{"model": "masked image model", "dataset": "telescope images of galaxies (Galaxy Zoo DECaLS)", "train_examples": 88335, "image_size": 32, "crop_scale_min": 0.5, "horizontal_flip": true, "color_jitter": 0.2, "method": "mae", "mask_ratio": 0.5, "loss": "mse", "encoder_arch": "vit", "encoder_norm": "layernorm_no_bias", "encoder_norm_position": "pre", "encoder_activation": "gelu", "encoder_mlp_ratio": 2, "encoder_head_dim": 64, "encoder_fused_qkv": true, "encoder_bias": "all", "encoder_qk_norm": false, "encoder_parallel_block": false, "encoder_inner_norm": false, "encoder_patch_size": [4, 4], "encoder_layers": 12, "encoder_width": 192, "encoder_positions": "learned", "decoder_width": 192, "norm_pix_loss": false, "decoder_layers": 6, "init": "lecun_normal", "residual_init": "none", "optimizer": "soap", "beta2": 0.999, "learning_rate": 0.0031, "beta1": 0.95, "shampoo_beta": 0.95, "eps": 1e-08, "precondition_frequency": 10, "max_precond_dim": 1024, "one_sided": true, "adamw_lr_other_params": 0.0012, "max_grad_norm": 5.0, "max_steps": 10200, "batch_size": 256, "epochs": 29.6, "lr_schedule": "cosine_restarts", "final_lr_fraction": 0, "warmup_steps": 510, "weight_decay": 0.07, "adamw_weight_decay_other_params": 0}
Rows from block 9 of the encoder of a small masked image model, named by matrix and row number. Rows with one number belong to one neuron. Each number is 128 + 24 x the weight over its row's rms, rounded and kept within 0 to 255. All counts start at 0. Numbers have three digits each.
After each neuron's rows are labels from the 100 images, of 14848, where the neuron reaches its highest value: "colour at peak" is the nearest of a few named colours to the mean colour under the peak. Only what is clearly more common there than usual is listed. The data: telescope images of galaxies (Galaxy Zoo DECaLS). In brackets: how many of the 100, against the usual share in percent.
# fc1: MLP up (encoder.blocks.9.mlp.fc1.weight, 384x192), inputs 0-95
# fc2: MLP down (encoder.blocks.9.mlp.fc2.weight, 192x384, transposed), outputs 0-95

fc1.209:168201130191146096192127139144134112160163078127111071119112119117130125120112130113103133087123158102095142103103111122100144173134143120129174130166137135136180154129110120105093154135076118098146129106119170136089094140106103139130108160142145097091126084166158157121138154123138132136
fc2.209:161124000145139148133134130113110111117113149117170172114146141135132121120127107123131142106112160102156112118118131109157110130086128146155146136124115077095143116135125130145151102135150090124092150150140148116077110098135149148120140141087148091140099143158147093113123107141065178116
colour at peak: brown (48 vs 12.5)

fc1.194:105115108110136140115146111151100113130105092147144154122110081116161130134094101140126158158122106150136113150158140131158131115098090111136125136115132138111161151120145134075137090150122145119101146063152132140111137107143163122142104129128114209134140122134122098114102127145111122126
fc2.194:113118117104114127153133138103169085173155118143119089133156143114093111125122172140112112131136135113146190142133163139104118148134128140130082151150112111140180146118117123107127111086155135147127111167122102132129133121142101155122165106129130080124173111129081159105106111095131098095
colour at peak: brown (60 vs 12.5)

fc1.109:135132133097150145128136132143118137144108136087090138151148100154119120122156169142129126157113147141163122141149151103159105164109124093104117161138144127151107122138112132135158168123117148105165131137098128140145097135112116141106127141151102118145177142132129123106142155154141161112
fc2.109:136160255109139122101133119133116085105149102129128152100112152113125129170104137118136083104168143093126116124120112145136106109097115183154145118121109121130145106126130106155152124154132097101130118098115110155136128142100156114127158126122183154115110144121122117138124118136097112116
colour at peak: pink (88 vs 0.2)

fc1.183:162121097103168137142146136157112144116112141099105123172120098145142100116159179113136143163115127141153171153155158098172110137096106112107148162129136132148133150128130160131166192129071137134157166119087144116101111106141126146129125156156117096160153096123141131113099155158083128133
fc2.183:148126000127133136127152140127129110136125129181133138124164145118141137136109144120133119118128150100136120111132124144136131132152136149136135123116137157110119108132129102142110112134142127138127148160158126124159128122133114114132129099135154114103109122136121148135135112141135113121
colour at peak: pink (76 vs 0.2)

fc1.124:148110103092147131120173148144138133136127173067113134177133124164141113121163182139141123157140139148166175161145169096133136149111137100120145172112125142146102130130089156127158200135115140110159154133075139134100109110125110123117143155132127113147126142105136097114158154124090121153
fc2.124:137114000114145138118131128134120109106130119163119124113143165113131141121093131135120107129122139117116116115139105128146127093126136135154124131110130124117120124137136097137129123141134124104110118161146117140162123114143115134101139118131161161108137145121133138158130128140158104121
colour at peak: pink (47 vs 0.2)

fc1.127:136127135116151126128146142145104137124146123086125123151138085165097105140189191154142136150104132161171160177179176114162117153086134069126131182127123122159103113117121147118162192127119133130149131145104157128127109135103096137107116150134139126141142110167120124130135146195117138121
fc2.127:138133255138169106103110122122140121109099142106135196099144160139166146135099129123092098106156118132115128127106106146156115145146147158126126116145129100114098106129156133144158094125155141119112102138122128154111133096133159100110111126119163124145141134120124108148141122105129140109
colour at peak: grey (49 vs 6.1); pink (26 vs 0.2)

fc1.108:130121130104169124122127111152083153138103122149135138144090127112111150116105143122157161129145119104150117167136164119120076134130149112110119111129137115136122129104139147106168143164114105120109116100111121111164144133110125124094111157112119167152126155174120140134137135154072157118
fc2.108:131079186139108123112152111128149143172142139110105149152127112158137110114111102169119093137117171123118104131096127158146121161133125109116108130152118100128141103140136183110143093084124143135127108169119152128083100155134106155150096110150141122102111185116130102105124122120094158130
colour at peak: pink (33 vs 0.2); grey (28 vs 6.1)

fc1.321:130135141182105127148088131098123146128164120148156135108159141094128143119089070115108163083108136135086120119088092107129184110154165134132111093139092123127148124136109123110070077089131100151142109125156100143176123124157139110060140099127158095126144151145114155149158117133151112112
fc2.321:113083075140121146160136104096115153124158136108132138160118098154144121112141160147123146137131111124157145142131149101146128131104112101086130160160110102126125122157129151077165152123116136089128115116123151102108108103093096157153150102100098067172151077144169081119154152160103115119
colour at peak: brown (52 vs 12.5)

fc1.157:128139127149152125155138135125103115151120118102111144142135046124140110155163130153120127146114101169161101126169134106143065172117108098117128160114123110119121128108103167115141188114098154104182149155107150125150124142132111155145120101133143161162161084155135117110159159162092130109
fc2.157:076123082133170102130126100137101147104124135194134146134132120139124130126086143121087098126133154117123089102147134182154104139101143158113092122100118101163150159099157130137119082129095128141100135145144130119130148089124164108145105148128165181106128118122074139123137088116125154105
colour at peak: brown (60 vs 12.5); grey (36 vs 6.1)

fc1.301:155135096149122108119111138108137121147103131089123124101154108089160092133121158137132163091102134082144129151166180073115144132101152094131093133123091098172161129131138094103164136151118121120157125116076097110076153089117152137116167129140147116123138141136151081161172105182109130149
fc2.301:134142000139130128136093136143136150152136125126124121131153117124115115146142134119153106150152144118127136116120143162153145110139162107139146133123154142131126117105096106140130137138138135137141151152150119163102113119125129153127129108118154099126135101161116166126131141153157105116
colour at peak: pink (52 vs 0.2); grey (27 vs 6.1)

fc1.324:140126116141133123140141127106127143174086110094150058152121090132156135092122128142136128121090165121170172160118112112166133102122174128143107122126139114106138112127154152103137190126081120144134173110117138157130111107119108094124100177160071158157153195117106121133164146122130131124
fc2.324:193129255148171130115168142118095093131105132125122103070122151118113099109133133160105088130107145112136142090084153109167113145138134144143142131115132114103131104136114105133120084117094107087140104119108119119087130113124115113129130121134083132124110094126097137163150121103131160068
colour at peak: grey (53 vs 6.1)

fc1.314:161159135059143138115149128141102110136133151100138181151145114159140132116176168169118112146151149149171172116139138123115119118136117117109152147115120146091107094113086126136136176105156142115170119109085117102121135121107113136104133156118124107153102113129137152124165150146098098117
fc2.314:097159000128116149151106132145135112136150122166142112103101181110130139106081123132141140101124133108119113117129110156112150100132131112180128124126113133144115136113145097137113116128133102126107100108148106118175140139140140101144101142166175148128109146121143104127088094102152134120
colour at peak: brown (35 vs 12.5)

fc1.60:151138115109157159146159148160104137149124144082110142154130102147146115122172181129130140177114120149172151154141168098137116150103135096109127180097133130164133125116111173115151199155082155119165144135112138145107113108106126153124151177163123123145122126158110133125130170133105149100
fc2.60:142123000137144141098136118121121105104116104150111150111152171138124131115095156139125110131149137099128096113120132148161150126128145150153131111125123164135113128150148093130139129166130121125128134157118114136120127117136141110128140126132169131131098141116127125155133092168138117111
colour at peak: pink (85 vs 0.2)

fc1.31:113150113133147159131169116112109184080110122087171115136113139067142099110079122117107163119102123133095117127151100127098121155136123124109141154094141095149154139162151130136098154177098121100137122129170140154127160114125165115086145143127138114094119146160131114164104125114133141122
fc2.31:098113000129108108130117132126137127147126114152104133123152104117125074136164136120116088129124146126150154102137167136133102117138138116127153138145165098137138101088123130157111156128115124141108127134126137123094102123119091122135138124140117098115153111101145142134127123141140115128
colour at peak: pink (79 vs 0.2)

fc1.199:155144133134164159176132145160138123110106178134128111162106127103137101106109148160117135129111139153151149129153140124143123171087162094125149134137126118112116139166138165078146187134079119103144172132070158154094117088105111139068120163160082156147136142161100124128088158130128160116
fc2.199:125141255149146115092131099133137100128103134118129123107098125149116183120119109176117146120145124124122125106129138145174133102132129151144137125138132162145115125122116125117127124133103103150126132129124138135126111137145124126112129104156136132134117149155110128141123116129130155104
colour at peak: pink (78 vs 0.2)

fc1.294:137127124085144152145136162146098116144100141110136131142141091140140105118148123065136127134112159143163156161141131089167119146094129098108162169116090135144160128141133170094128213130072134109168125124104144095091128100114115150112135143144097149095132117161136118107156127119112096170
fc2.294:180130207125128150108150130142103080121129129146151106070155150108124155108115118136112143141166111077156131138122134125149118101138129126106099112106117096133131131151126160092121078141142136142136089122069129144156124079131148158066131117143178120167126141128118123130114123133111116098
colour at peak: pink (86 vs 0.2)

fc1.9:173117129085133138127154129146118107137132149085118146160119067157162159107147170154141137150118135118185123123119154121130073166112118112122166134084113117139141134124107152131151175129122129087172163141122150110091134123144101166092147135123098124128146152117157095125160156187094150172
fc2.9:186148090136109136117112104141152139157112103110167090105126137129133153134118105123099130106096147120112150118098170137174140107154169148164099091133135140142143148146175139117152162128137106139149120168124144126140155150120143111131137132194153174126122140119135129111117108085141105081
colour at peak: pink (61 vs 0.2)

fc1.125:137119118115119171135137119147069167140090116133110140132155096134093073111145181124147154133084148142167123176154190120149076145072154129131143176093129120132100129125126112101200161178105167154145124123136158139117131134117130114127110146134111117130156127138145119138147180142130155121
fc2.125:126119000128095101143093121145125096152159114134094102123164118109147135128151160094142112149110120126103108149129128115196112144161146157136172123135127127116108109072071148148143109111163149135137148152121159135149141111140109120147169109097121097120119091135173157128143151171125122148
colour at peak: pink (89 vs 0.2)

fc1.315:112130112116126157102136112158104150113084119144134139137110083146174109122103114141126133113141104104134111144159133130110127173071120121148131116103108116151189131128149144122125143142129131117105111085130131113102148086108165107145086117140126186141157167135133093157124116149099111133
fc2.315:122129089184141134154149095154136143131172129138123130143206149142140143120141111126102131149123147116123122103087126131129130140125159118114187146169132129159168117154099166124174112110121131154147141106124128135147107110146081186109164117132125084146126130129112133156144131144137126125
colour at peak: grey (71 vs 6.1)

fc1.284:120098140139150110118079143141161124089167091159090161091165124135109120131079137053120118125145125131098146136143116143124104125121143117154087154097156172153137137087137132131146097177133064142128120108167105158110105143100195139130138124110143191116161184121132161121089119142121091154
fc2.284:139178086153133110110114149119112127146123135142099086131130122153130090101149138137162094144120110156114144114115165133166104094169134123122130160152128135188180170120118148144139137078150121169140139113165145054154136139111076145142109140152081096148153099148128168101154137091157124128
colour at peak: brown (62 vs 12.5); grey (28 vs 6.1)

fc1.135:127169122164163168149101125142162165131098145073140107136117126151112080092134118133093093129117167142109152142118123141097150166125127139146126141156075094130147157127149072117155087184114133109139108141131120108122108139160183122122136118140131175107161120114115152115138147109160114097
fc2.135:160160029125111150155132135105113085140177125118134113137158088137134131132126139117129132137113105147135124132158164124111125130107120122123113164141156120128123119107085171121123186121114141122137143160103142099103130135151116158079103134119114059116143099151152094118120112151170108180
colour at peak: pink (40 vs 0.2); grey (39 vs 6.1)

fc1.184:097092083145133122086131145114098090127166102090114175170134114183141118122136115140105166141119130120128153159142165131126093119100158091165116106106124135130138117115069127097161156139130103160124146125101104110114136127125178119116111121115139089172142131118161120115109120124079107144
fc2.184:150134000136130121131126119123137139114128124150121095124138149109127120137128160113127117128114122141117122119145095136109143097143140149132129126129125139127112113118134096151134134124123134128141154150168149143158128116147127134123123124110134123129135136110119154131123108133134120120
colour at peak: brown (78 vs 12.5)

fc1.93:140118117171122108115103100181107139137177093121117115124136172078111133160120093114116162111140136094089149144103132132116139088124152095154150114137103136117145145145133097103118081122114109107139091138149132168131106163152165110123142103107156100120101133119159137142124104133124127138
fc2.93:134120000097134142115129123118125114166100104136131112117150126143156139108141128130125111151111126129139138147140137120146119120097147123137137130139120121143128116154113159121130161122118155144118143123103129136127129104132088153127124130114100131118140096135130146123151146135102090149
colour at peak: brown (64 vs 12.5)

fc1.197:103158122164154140123161120143147183122139093137182130177136101116187065103102110117099107130116140139131094130151153108109116159068136085105121172115118072151172148123134122107104136110075150130157134091117118127108130097110125130118163156128110148110183111134136087115101149150145115110
fc2.197:160157149137078150133141089145105140141127163124130126097129116155108164121151140134117106100143135170171162144090167148168095200136137087121148143169118078123153094144131150153167084109102094146147137103119112123121128123121144119114138129158109084125098106110102132134136117150147120102
colour at peak: pink (86 vs 0.2)

fc1.334:107125128174125122107103115126145086111140118148139111091126157077109121154110100120131102077122159106067110102099102157105176093164153136135110094117125134105123110117166100140119086095126111133150093145167113143158124156146106115135135129139154116115092168113135152153146101099136138105
fc2.334:101101000110140116133115150129106158121117108134133094163110111104139126093160146123125143139102125148136107145132129123146121142125134148091172171111138123141122109095135157113146163155103143122132128112116124104113123091115114143165099135115100115141118122137126122106133163131123131155
colour at peak: brown (43 vs 12.5)

fc1.22:130134132197105113124081095105139127109128103149150114097146159086117138114100094107143106102122112113096112107088109150093130104165174160144142089164138130078126108148125126129084101092134108099131097157144106140165131173140122126118094102127157109100123140108122167157132067088147123129
fc2.22:095145000120125161123125134151126157117110135143129131147089125130132134111140104145124151142133104154139124137147134138121144127118104118125130136109129108178126113140121144123143161105125124114118153121148153127132128116133140145124094143106127163108122128142140119134118140130112110141
colour at peak: brown (43 vs 12.5)

fc1.329:117115127166133115129116169136118101098117096139157094107104110117111140161091127169116141113169106171111108117149087151125091156128073108115158110131100144127166133117150135094151152100100155141096149106118103118115139158070144142130133123093123185141181139128089113156135132135106136069
fc2.329:123139173121118122112149139112118124152109176153182137152126138159107110097099152129129136106105143143148094120138146126124104152091084140147085127071122162169120172171107166135152106163137175122153119167112107151140107136167098150102140147095100088130105133140157128146122122186137133138
colour at peak: grey (85 vs 6.1)

fc1.167:164122124148159147134120125117125099164128081189132142097116113111144115119066144088132155114116140096116106118111135112073137137127146153131149115146133131115177143159130084154112136107108114121119133101167112131132132172144121134066160146120131086104132125135104142163137128132136098125
fc2.167:143130000116120121131129126125137113133120136150141120146124111150127124116157135119131119149116118135115098128153142130140127147106157122126126131138145109108112145134144108100116119109139106115140157131133121152129122114140116142144114120122109108112101128133130120143143111136123135129
colour at peak: brown (49 vs 12.5)

fc1.97:110094119152140148152140111110107156112086131145130126134124134158163094159075110096090140160096105114113113129145138101099149144119106173133152057134132159126147120105150119104143107139140114131124108077099127130108136120147195107110133083102135139153116180123153157144095126139073118149
fc2.97:121130000104132116169106133109098138147120113126085101146135119148149125134154157105127107139108131105122132150143115126117134143165157139095130145121141123119129107116103161156152125125156129185143131117100152111099131121148085170138154100140113095110178107133108150148150114116134124145
colour at peak: brown (65 vs 12.5)

fc1.382:133101126121104119124112151160105118154116129123135158140113123154121105113120124109134152138130152099141116125168153143101144129106121175161124103139088126175155130118141113104140106136089153126101089095161111145059112109134158114135108117162131162131125151131110116145123153138168150116
fc2.382:122131183142071107158137149149119117147169137115092097100158122161120158145141152109119129145120124112142146165133138126140138108133155153121135170134157107112158094151081150121116125076154189166177144127108109121121124093122105143095186144099129109079144139135118117139120153146128112135
colour at peak: pink (59 vs 0.2)

fc1.81:152142088062178108120153141112121122159130145081107112164134083153130128136181183159147098173158114145129165127134109100140104121113096104109184119086160112115131109101124185144174153106122170121151172097116150126127132127126120174091150138155101106139122123143130144106116163141133104131
fc2.81:138132000132138151114109130129131114099145143180136135108135140135137123136090145133116147130135129126133118130133125143134121100113127134145143132127151133137127145155164104127134131147111120113128138140135114145142132141158142133123133098133152164125124150125132115146088109152149130129
colour at peak: brown (42 vs 12.5)

fc1.11:131143116093143141138159134152127169122129130098162108118126095137134127142145170140139147172092106114141163148091108090181145166083070118161149158140162112153131136134116138087195148164090139111148151107110147106100110139128133154129162144121078126098158090093136122124121154138112117140
fc2.11:134130000125114104142134112126099139128107127156113142122134130123106133156130132138074141119100109119136095133127117131123124142132178107141154096149125155099136123172120132135110127131112117137098145157110137110158117136143143107110129106140136140153092155140129104140144130153128130110
colour at peak: pink (55 vs 0.2)

fc1.73:108167151174117133117096111131175157127136109168114134101139152121129142133066112136117125093128142114103101098105094118100165094179157176159119108158103103063118130129151124139106120085131133135149109154168116167173112181105154111119136118147148075151119137138122112146113131101161151111
fc2.73:128104000121115149166099150093139131121115142121112087155102127130132114095142117133109137129129103165165177099147118155136130143098099117120138124149116096142137115117134157139158144108126117128124132117134119125064124108123111153128123161136115106132168129130137138123126118148126169161
colour at peak: brown (53 vs 12.5)

fc1.66:177171130114147145113145145116089100123112106114142115139146119101162067140167138103112161138139133111121120146151176111108099115083143154150144148118093117128122162118150151112124137128094148123117166161107125122133120138137135153127161125127124127109146120169124136096178133136181120136
fc2.66:098115000126147130120127090105134118130116149127092127123156131110134147130186121148109108146148150091148142133137109171121136101133140140125119128161151109132112157136104155126141156148146123114109132122112127096093149138138193125120134104105142115136144134175116122124100096139143115136
colour at peak: brown (49 vs 12.5)

fc1.263:151121115111152150147140142120117131114097158086094113193128101136127100109178181130136121147108158134165163128149182101146097159109109104127155155066115116108097118153098164092173201117113130115152157116095152114105102117115096139106150170141130137158133138158146109097108155153111145150
fc2.263:165087064130142148105130147150155095155095124124124167076155158130119151109129149145103132141126177102092112119109163131149124139141147112168127116124100112109083121115115117129121114179131104121126055146113132173140111083148128113140121130156160127125095130080113124155142123152096143127
colour at peak: pink (52 vs 0.2); grey (37 vs 6.1)

fc1.205:138165125147112114106142114147153143091126124151090114117131184090128117119088075102102134128126137159104141114084077154114173122148157124105141081128152163114165143132093106132079088095128103144136079121140111124164151125159114105121155135140135092118113129115124135147142103120123114141
fc2.205:133135000149124124131117127117176109121103153118135125148141097119125117096151149123152160122159158137100184148161124089110111145098109139115118131144121120140124142106100131104153133110107154159137144120141158094126124113135112129112145110139137076160115110110093146129131139121152098112
colour at peak: brown (61 vs 12.5)

fc1.252:092128131179132119111105110141152124128121084121154126080134170113100107146113083112089136097123156095089100081111148158095173117149145155146135097147115124111154141126167088102095110129141099159111083152155105137138132170112145127139154070135146148089113169127111169150138085118173133096
fc2.252:111160000126118103190142133134139150119136126128114101169126117122118155126168116094146087126136137152151151137136135125142103129131124095129140144119135105166141105094072153130143159115148173137138160112115153167105131127145109146141119110113089102151124122113126087083085166118121060141
colour at peak: brown (54 vs 12.5)

fc1.333:129156115157142114148163110124126115157094086158102118121103054085149084137118160097118144144122125103125141173151099141096063135106135111108106151151146165157161145143128163108115161152079121102117176101162125138119092189129139147089102157136125146120106126163100104097131130141133121115
fc2.333:147159030087094152139143117132113122178182128132134110107152124156131143116159104136124145130127174143142170107157160078143164157155154116134154125123150069191131163111100115126148139109156141097130148147102149146135116135130143123119150102116128117127089128130114155116118116133133152100
colour at peak: brown (54 vs 12.5); grey (41 vs 6.1)

fc1.20:097146111087158166114121154131139125137094136080119149169128061163135086136152160139114122151131104145144161156154145115166112128098095112089127161099132119147150142116112173090134185117111162112154162108099152133073140121130105128122129130126074150161121110167120104104118142154099085115
fc2.20:154144000159158135125122106132154122130143130151138131103139149135141131113113110146104162111132147101115146125140107106139092116122173134135119116140116123132086114147131155142130112167085119157131142150111124140125124117133112121097138094150111108129120154078101132148112102153119105107
colour at peak: grey (36 vs 6.1); pink (33 vs 0.2)

fc1.171:092117128152112117120122114119092144103146097147136132093128160147113133143076115110113108094114121077099074112136112132100136128149164125161102095140120137117116156142134111139122072114152114180136112112142114118136116152164148102128118083076145123133135137123127103154115083120104136150
fc2.171:115116000128124120130127096135145128144127124152141111146126118137164132105149110149129126139133106144133131152136124128121131130146131128131130119117112121150136120115116152143123142108128136143150113109130141127128108134127110144129127133110120090117114092128151138138134134124123106117
colour at peak: brown (36 vs 12.5)

fc1.6:166144139109140158143144143176138117119110154142127118154173085109142143112123131106123143159091154116154149157122169107136106143087152112116143110119114124133111151136123126099161168136090140120153133136091147113102085096139078084085134125153068131116140164161147077140126168142096115152
fc2.6:178125255139132160113155143142129114119137119118141114105162168108121110133086106145128088112109149108103136122118147120151106124139130146149095138143123149150075118146134095171123116173136124112140117101117118115130124138122118120112123169167109121137116135103138105128129117113139144109
colour at peak: pink (73 vs 0.2)

fc1.56:120137120113147137158154123139118123134103140098122143150157100158126123108175186134138142163110148134178157169172180113161103168091129080103156160121120116145119152117127167105160179124114142137167174144105118134094115115120114145144136140133143107148126125136150122119158145161096128118
fc2.56:121130000148128119102129118118145121120139123149124139098166165100134133145117154124138116124134142093122093099137109170122154128125132179148129124115132148134102127104143102152137096127154141129135098155130130122142118136140144139126102111121167100100113134120113137150120108142134118122
colour at peak: pink (48 vs 0.2)

fc1.303:155124128102130106174160129114136160109114130128087123153122094122104072081138126105116145121109112134137124139166146149181121113084134121123121103124162134131109130131165115111108155136093146140132141108104097176103083133159116138118205140127145131111130072118142106157142132110119145155
fc2.303:146122063157156135118126126090134094117113149140132131149133090119115099144173140088128126092104126117149129125151101163182123068124130136131123127172152097141119107163104128127174154123150181134158118137119108145128170139125147105134123119110145104153151149158099147124158078144118159149
colour at peak: pink (57 vs 0.2)

fc1.365:120185123162099112111110131120137162137142109151140116092133149095095140135073089125132112118147137085089097094077080140090128090155168159123126102120157143097170128121143105117089073099158122136115117135159102130168143133146150128105132131124092103111120153136118128134133106095171119124
fc2.365:115107000128143139163139096129136136108111139144115106127114096148125138152162117111083178102098130169135147096155133101139130122125100114091120114102112109142118136093104145119119137149148131101143149138131096132120138108130120149107125123104097118160163113097136105122116141150106125124
colour at peak: brown (51 vs 12.5)

fc1.257:130129130113141166139143104148095124130134115084124125096114090121123137103103130135126162165096117139115154142076149128130101135102113142141157137102135120175192094148169141122117152122107157162155166099144132141102126122151157103129101155137086153130114155156093124132125152106154148117
fc2.257:143182175155126127130121116142117145137112134082159104171136091155153138154120146139105105117084167101154122137147131115172113160140128182117105161127116132097124135132099136127109141138111120106119115133121124139086151112113113146142133126133092120106112113107167181111139123118117142124
colour at peak: grey (54 vs 6.1)

fc1.320:183120122092149145099148143146100124132113157102112154161153091149118125119151162143150143153101132146153122141150159113137096134114116114113118173094113118154126121141117126107174158136090147107167118152096169150116117107109106160145107153155131134150172099144148114104140152164118129106
fc2.320:127138210154144115125142098110163106137122138142143159108143148114135158147134140129134095099124161081136103116099129133115139118152179156169125107134132132113127149094122133140142124157166103124098120174116130101107120104146124117134100099121168121143093123152113186091113135180153136086
colour at peak: pink (27 vs 0.2)

fc1.253:117108104093141139103101120123108103096129099141130124118124125129147126150096122120156122145131113140112083116169128142149109116105103129152112117144120106136156150138117129106152147152117122097109107095153091137150133118112166130155098112122113174121146160092145118106108155142120107110
fc2.253:129121024086104104134126098125137150147150102121151082151156121138124122092127136102151115142110137130141095100121173082151135129096187116091141134128162151148156110094117152142124139102122139118167154123111124088129112119100140179127188135129078118105124109138154145130143148141120115123
colour at peak: brown (61 vs 12.5)

fc1.80:125107111114135117108116132110118154134085118121148118093110104129129134150134138136158104149123095156102131094135142141129135098125118083121140105139146140142138138109131102144156137133093122124097121083126156108150123139145158148123125127118134181080120135104149125109119128130066113160
fc2.80:127166000122096143128155114155128155112131113128131116113112142133131116110125144139115147130133152115113129115117145126132107098140123116148123106121124106149131128168135137126145133113123129129096149143142153112108152125138093094149160133140141149136118106136137153141120120123137135095
colour at peak: brown (43 vs 12.5)

fc1.105:116149130158098138118125085135138118100111045131131110113168129149181076091103097130137128144107156104128080077090124151092103141093147133125113099130098097109146150156143134090113160097135136114104112081122120131151171136139141125134130114125124123120121187148119122123149138145160130111
fc2.105:105154073083083134118100112130130118127128129136143120132111140156130159147156086175136109121162131099105098123111155153138155132180127136083114138146105123194175111123100166175134116115106129132112080123116107108125121133109127114126127128107107094083094082110147122122168131133078159137
colour at peak: brown (60 vs 12.5); grey (39 vs 6.1)

fc1.325:107116108126157132112143144166092162110096107129144137142128117110149104151117133138160134165115121132141138189153124129169134149092080135094128148097158137169129131105153142084134110157080132150094116086152154109094139116119136155126113130160134208156112145146112105136133120160083146126
fc2.325:111149180123094149108135136120160123130125079117112133097148152132127140136140141124121131150163168105113155130109134147146097117124171184108161120130142114097127153120117157127130109095159160115153123160122111135125096142163111154135165134132159065121193106154142152103127150146155137128
colour at peak: grey (55 vs 6.1); brown (39 vs 12.5)

fc1.226:123093124120136150152134107141116137136125156111133121152144116134138116151128128095108142138108133161175142129165156103083165156103111106085118135096140093149146149180108130088101166103106121089181166106111135081080131131133110115127146099107097149137118131118159090138162113154109098136
fc2.226:129103255121134107074121141131151110141113145123114143143179154141158143126124089136105122112127140105128128137110124118121111137119129142112161102132125126148124142136111145132166118143122113151133105117116143159120098110162148130122130116169153133124120135156103099133111130129148146116
colour at peak: pink (77 vs 0.2)

fc1.19:147132119083157139146125151108105141143114145104116121160118090147109108118184156159158124148140095153166145135180166102176098127094137108084153155091118109144116135105110157114165185128109146150158143119103115133100113100111128148152145141131105139173146118151156120104121167160096154129
fc2.19:153139203172149150120104119098139125096113098149155169095168143109127163089084169154153132140158141094139100120082140178138156127128152133201143140134116140145133142152141136138127060118162113112134127164138072140104130072149132103101124111100160120106111103152129126145141138115136110086
colour at peak: pink (79 vs 0.2)

fc1.50:137141112200103108130118121148133149146108092134120122117141162100117119144096107123133137103152126118088082094071107130076150120162169123111145101133115114092151134135134125160070086099141081144156114125170142135170120170150154098101141132129134111130125136102121153147105108094174108113
fc2.50:111112000120140118133140124146122145111127104142127120154114117163126127118136126131128140138106139151126129119146127145136099131132131115142125110102138137133120115116126134104138156130103136125126134142146118134112150113130139130141138134111113095143134121136143128155119124158109100156
colour at peak: brown (59 vs 12.5)

fc1.128:090125129156112139083120094131133128101156090179124125098163132127105140138123112098096133127140115097101096113118160144109135116126117129144136127126121096099147121172152141096091150174123093097154123108148144109131143141123170116119158120073150068074127124133110133132153116117104107092
fc2.128:121150000145136119155134131126111116133153126158094130140125124124119148112131134121143128153112119118101130138120128140147145120130127143126128146155117117137113139121129154136151149122113128146147146128121134116126119118150124135142148133141112101145118123127143154151136135120158105130
colour at peak: grey (48 vs 6.1); brown (38 vs 12.5)

fc1.7:101135133180096124126123107114130126107143138159126119094113177091139134109084105084121102095188133111099138063084114124118165108158131139129123106142118130127137160145145092127121099140131112125134139121196112119140159161135141093097150093125144117130129137117156148145117112126126107145
fc2.7:132109000118159138163137154092142130117115118130159093104136128161173094141139150158138141124145134152122130100148106111142126146137158091096112158118124125127114140145157126135148147091130152134123117124091123152109092122140102152109115122142108116109139124144150138128138153103129161137
colour at peak: brown (50 vs 12.5)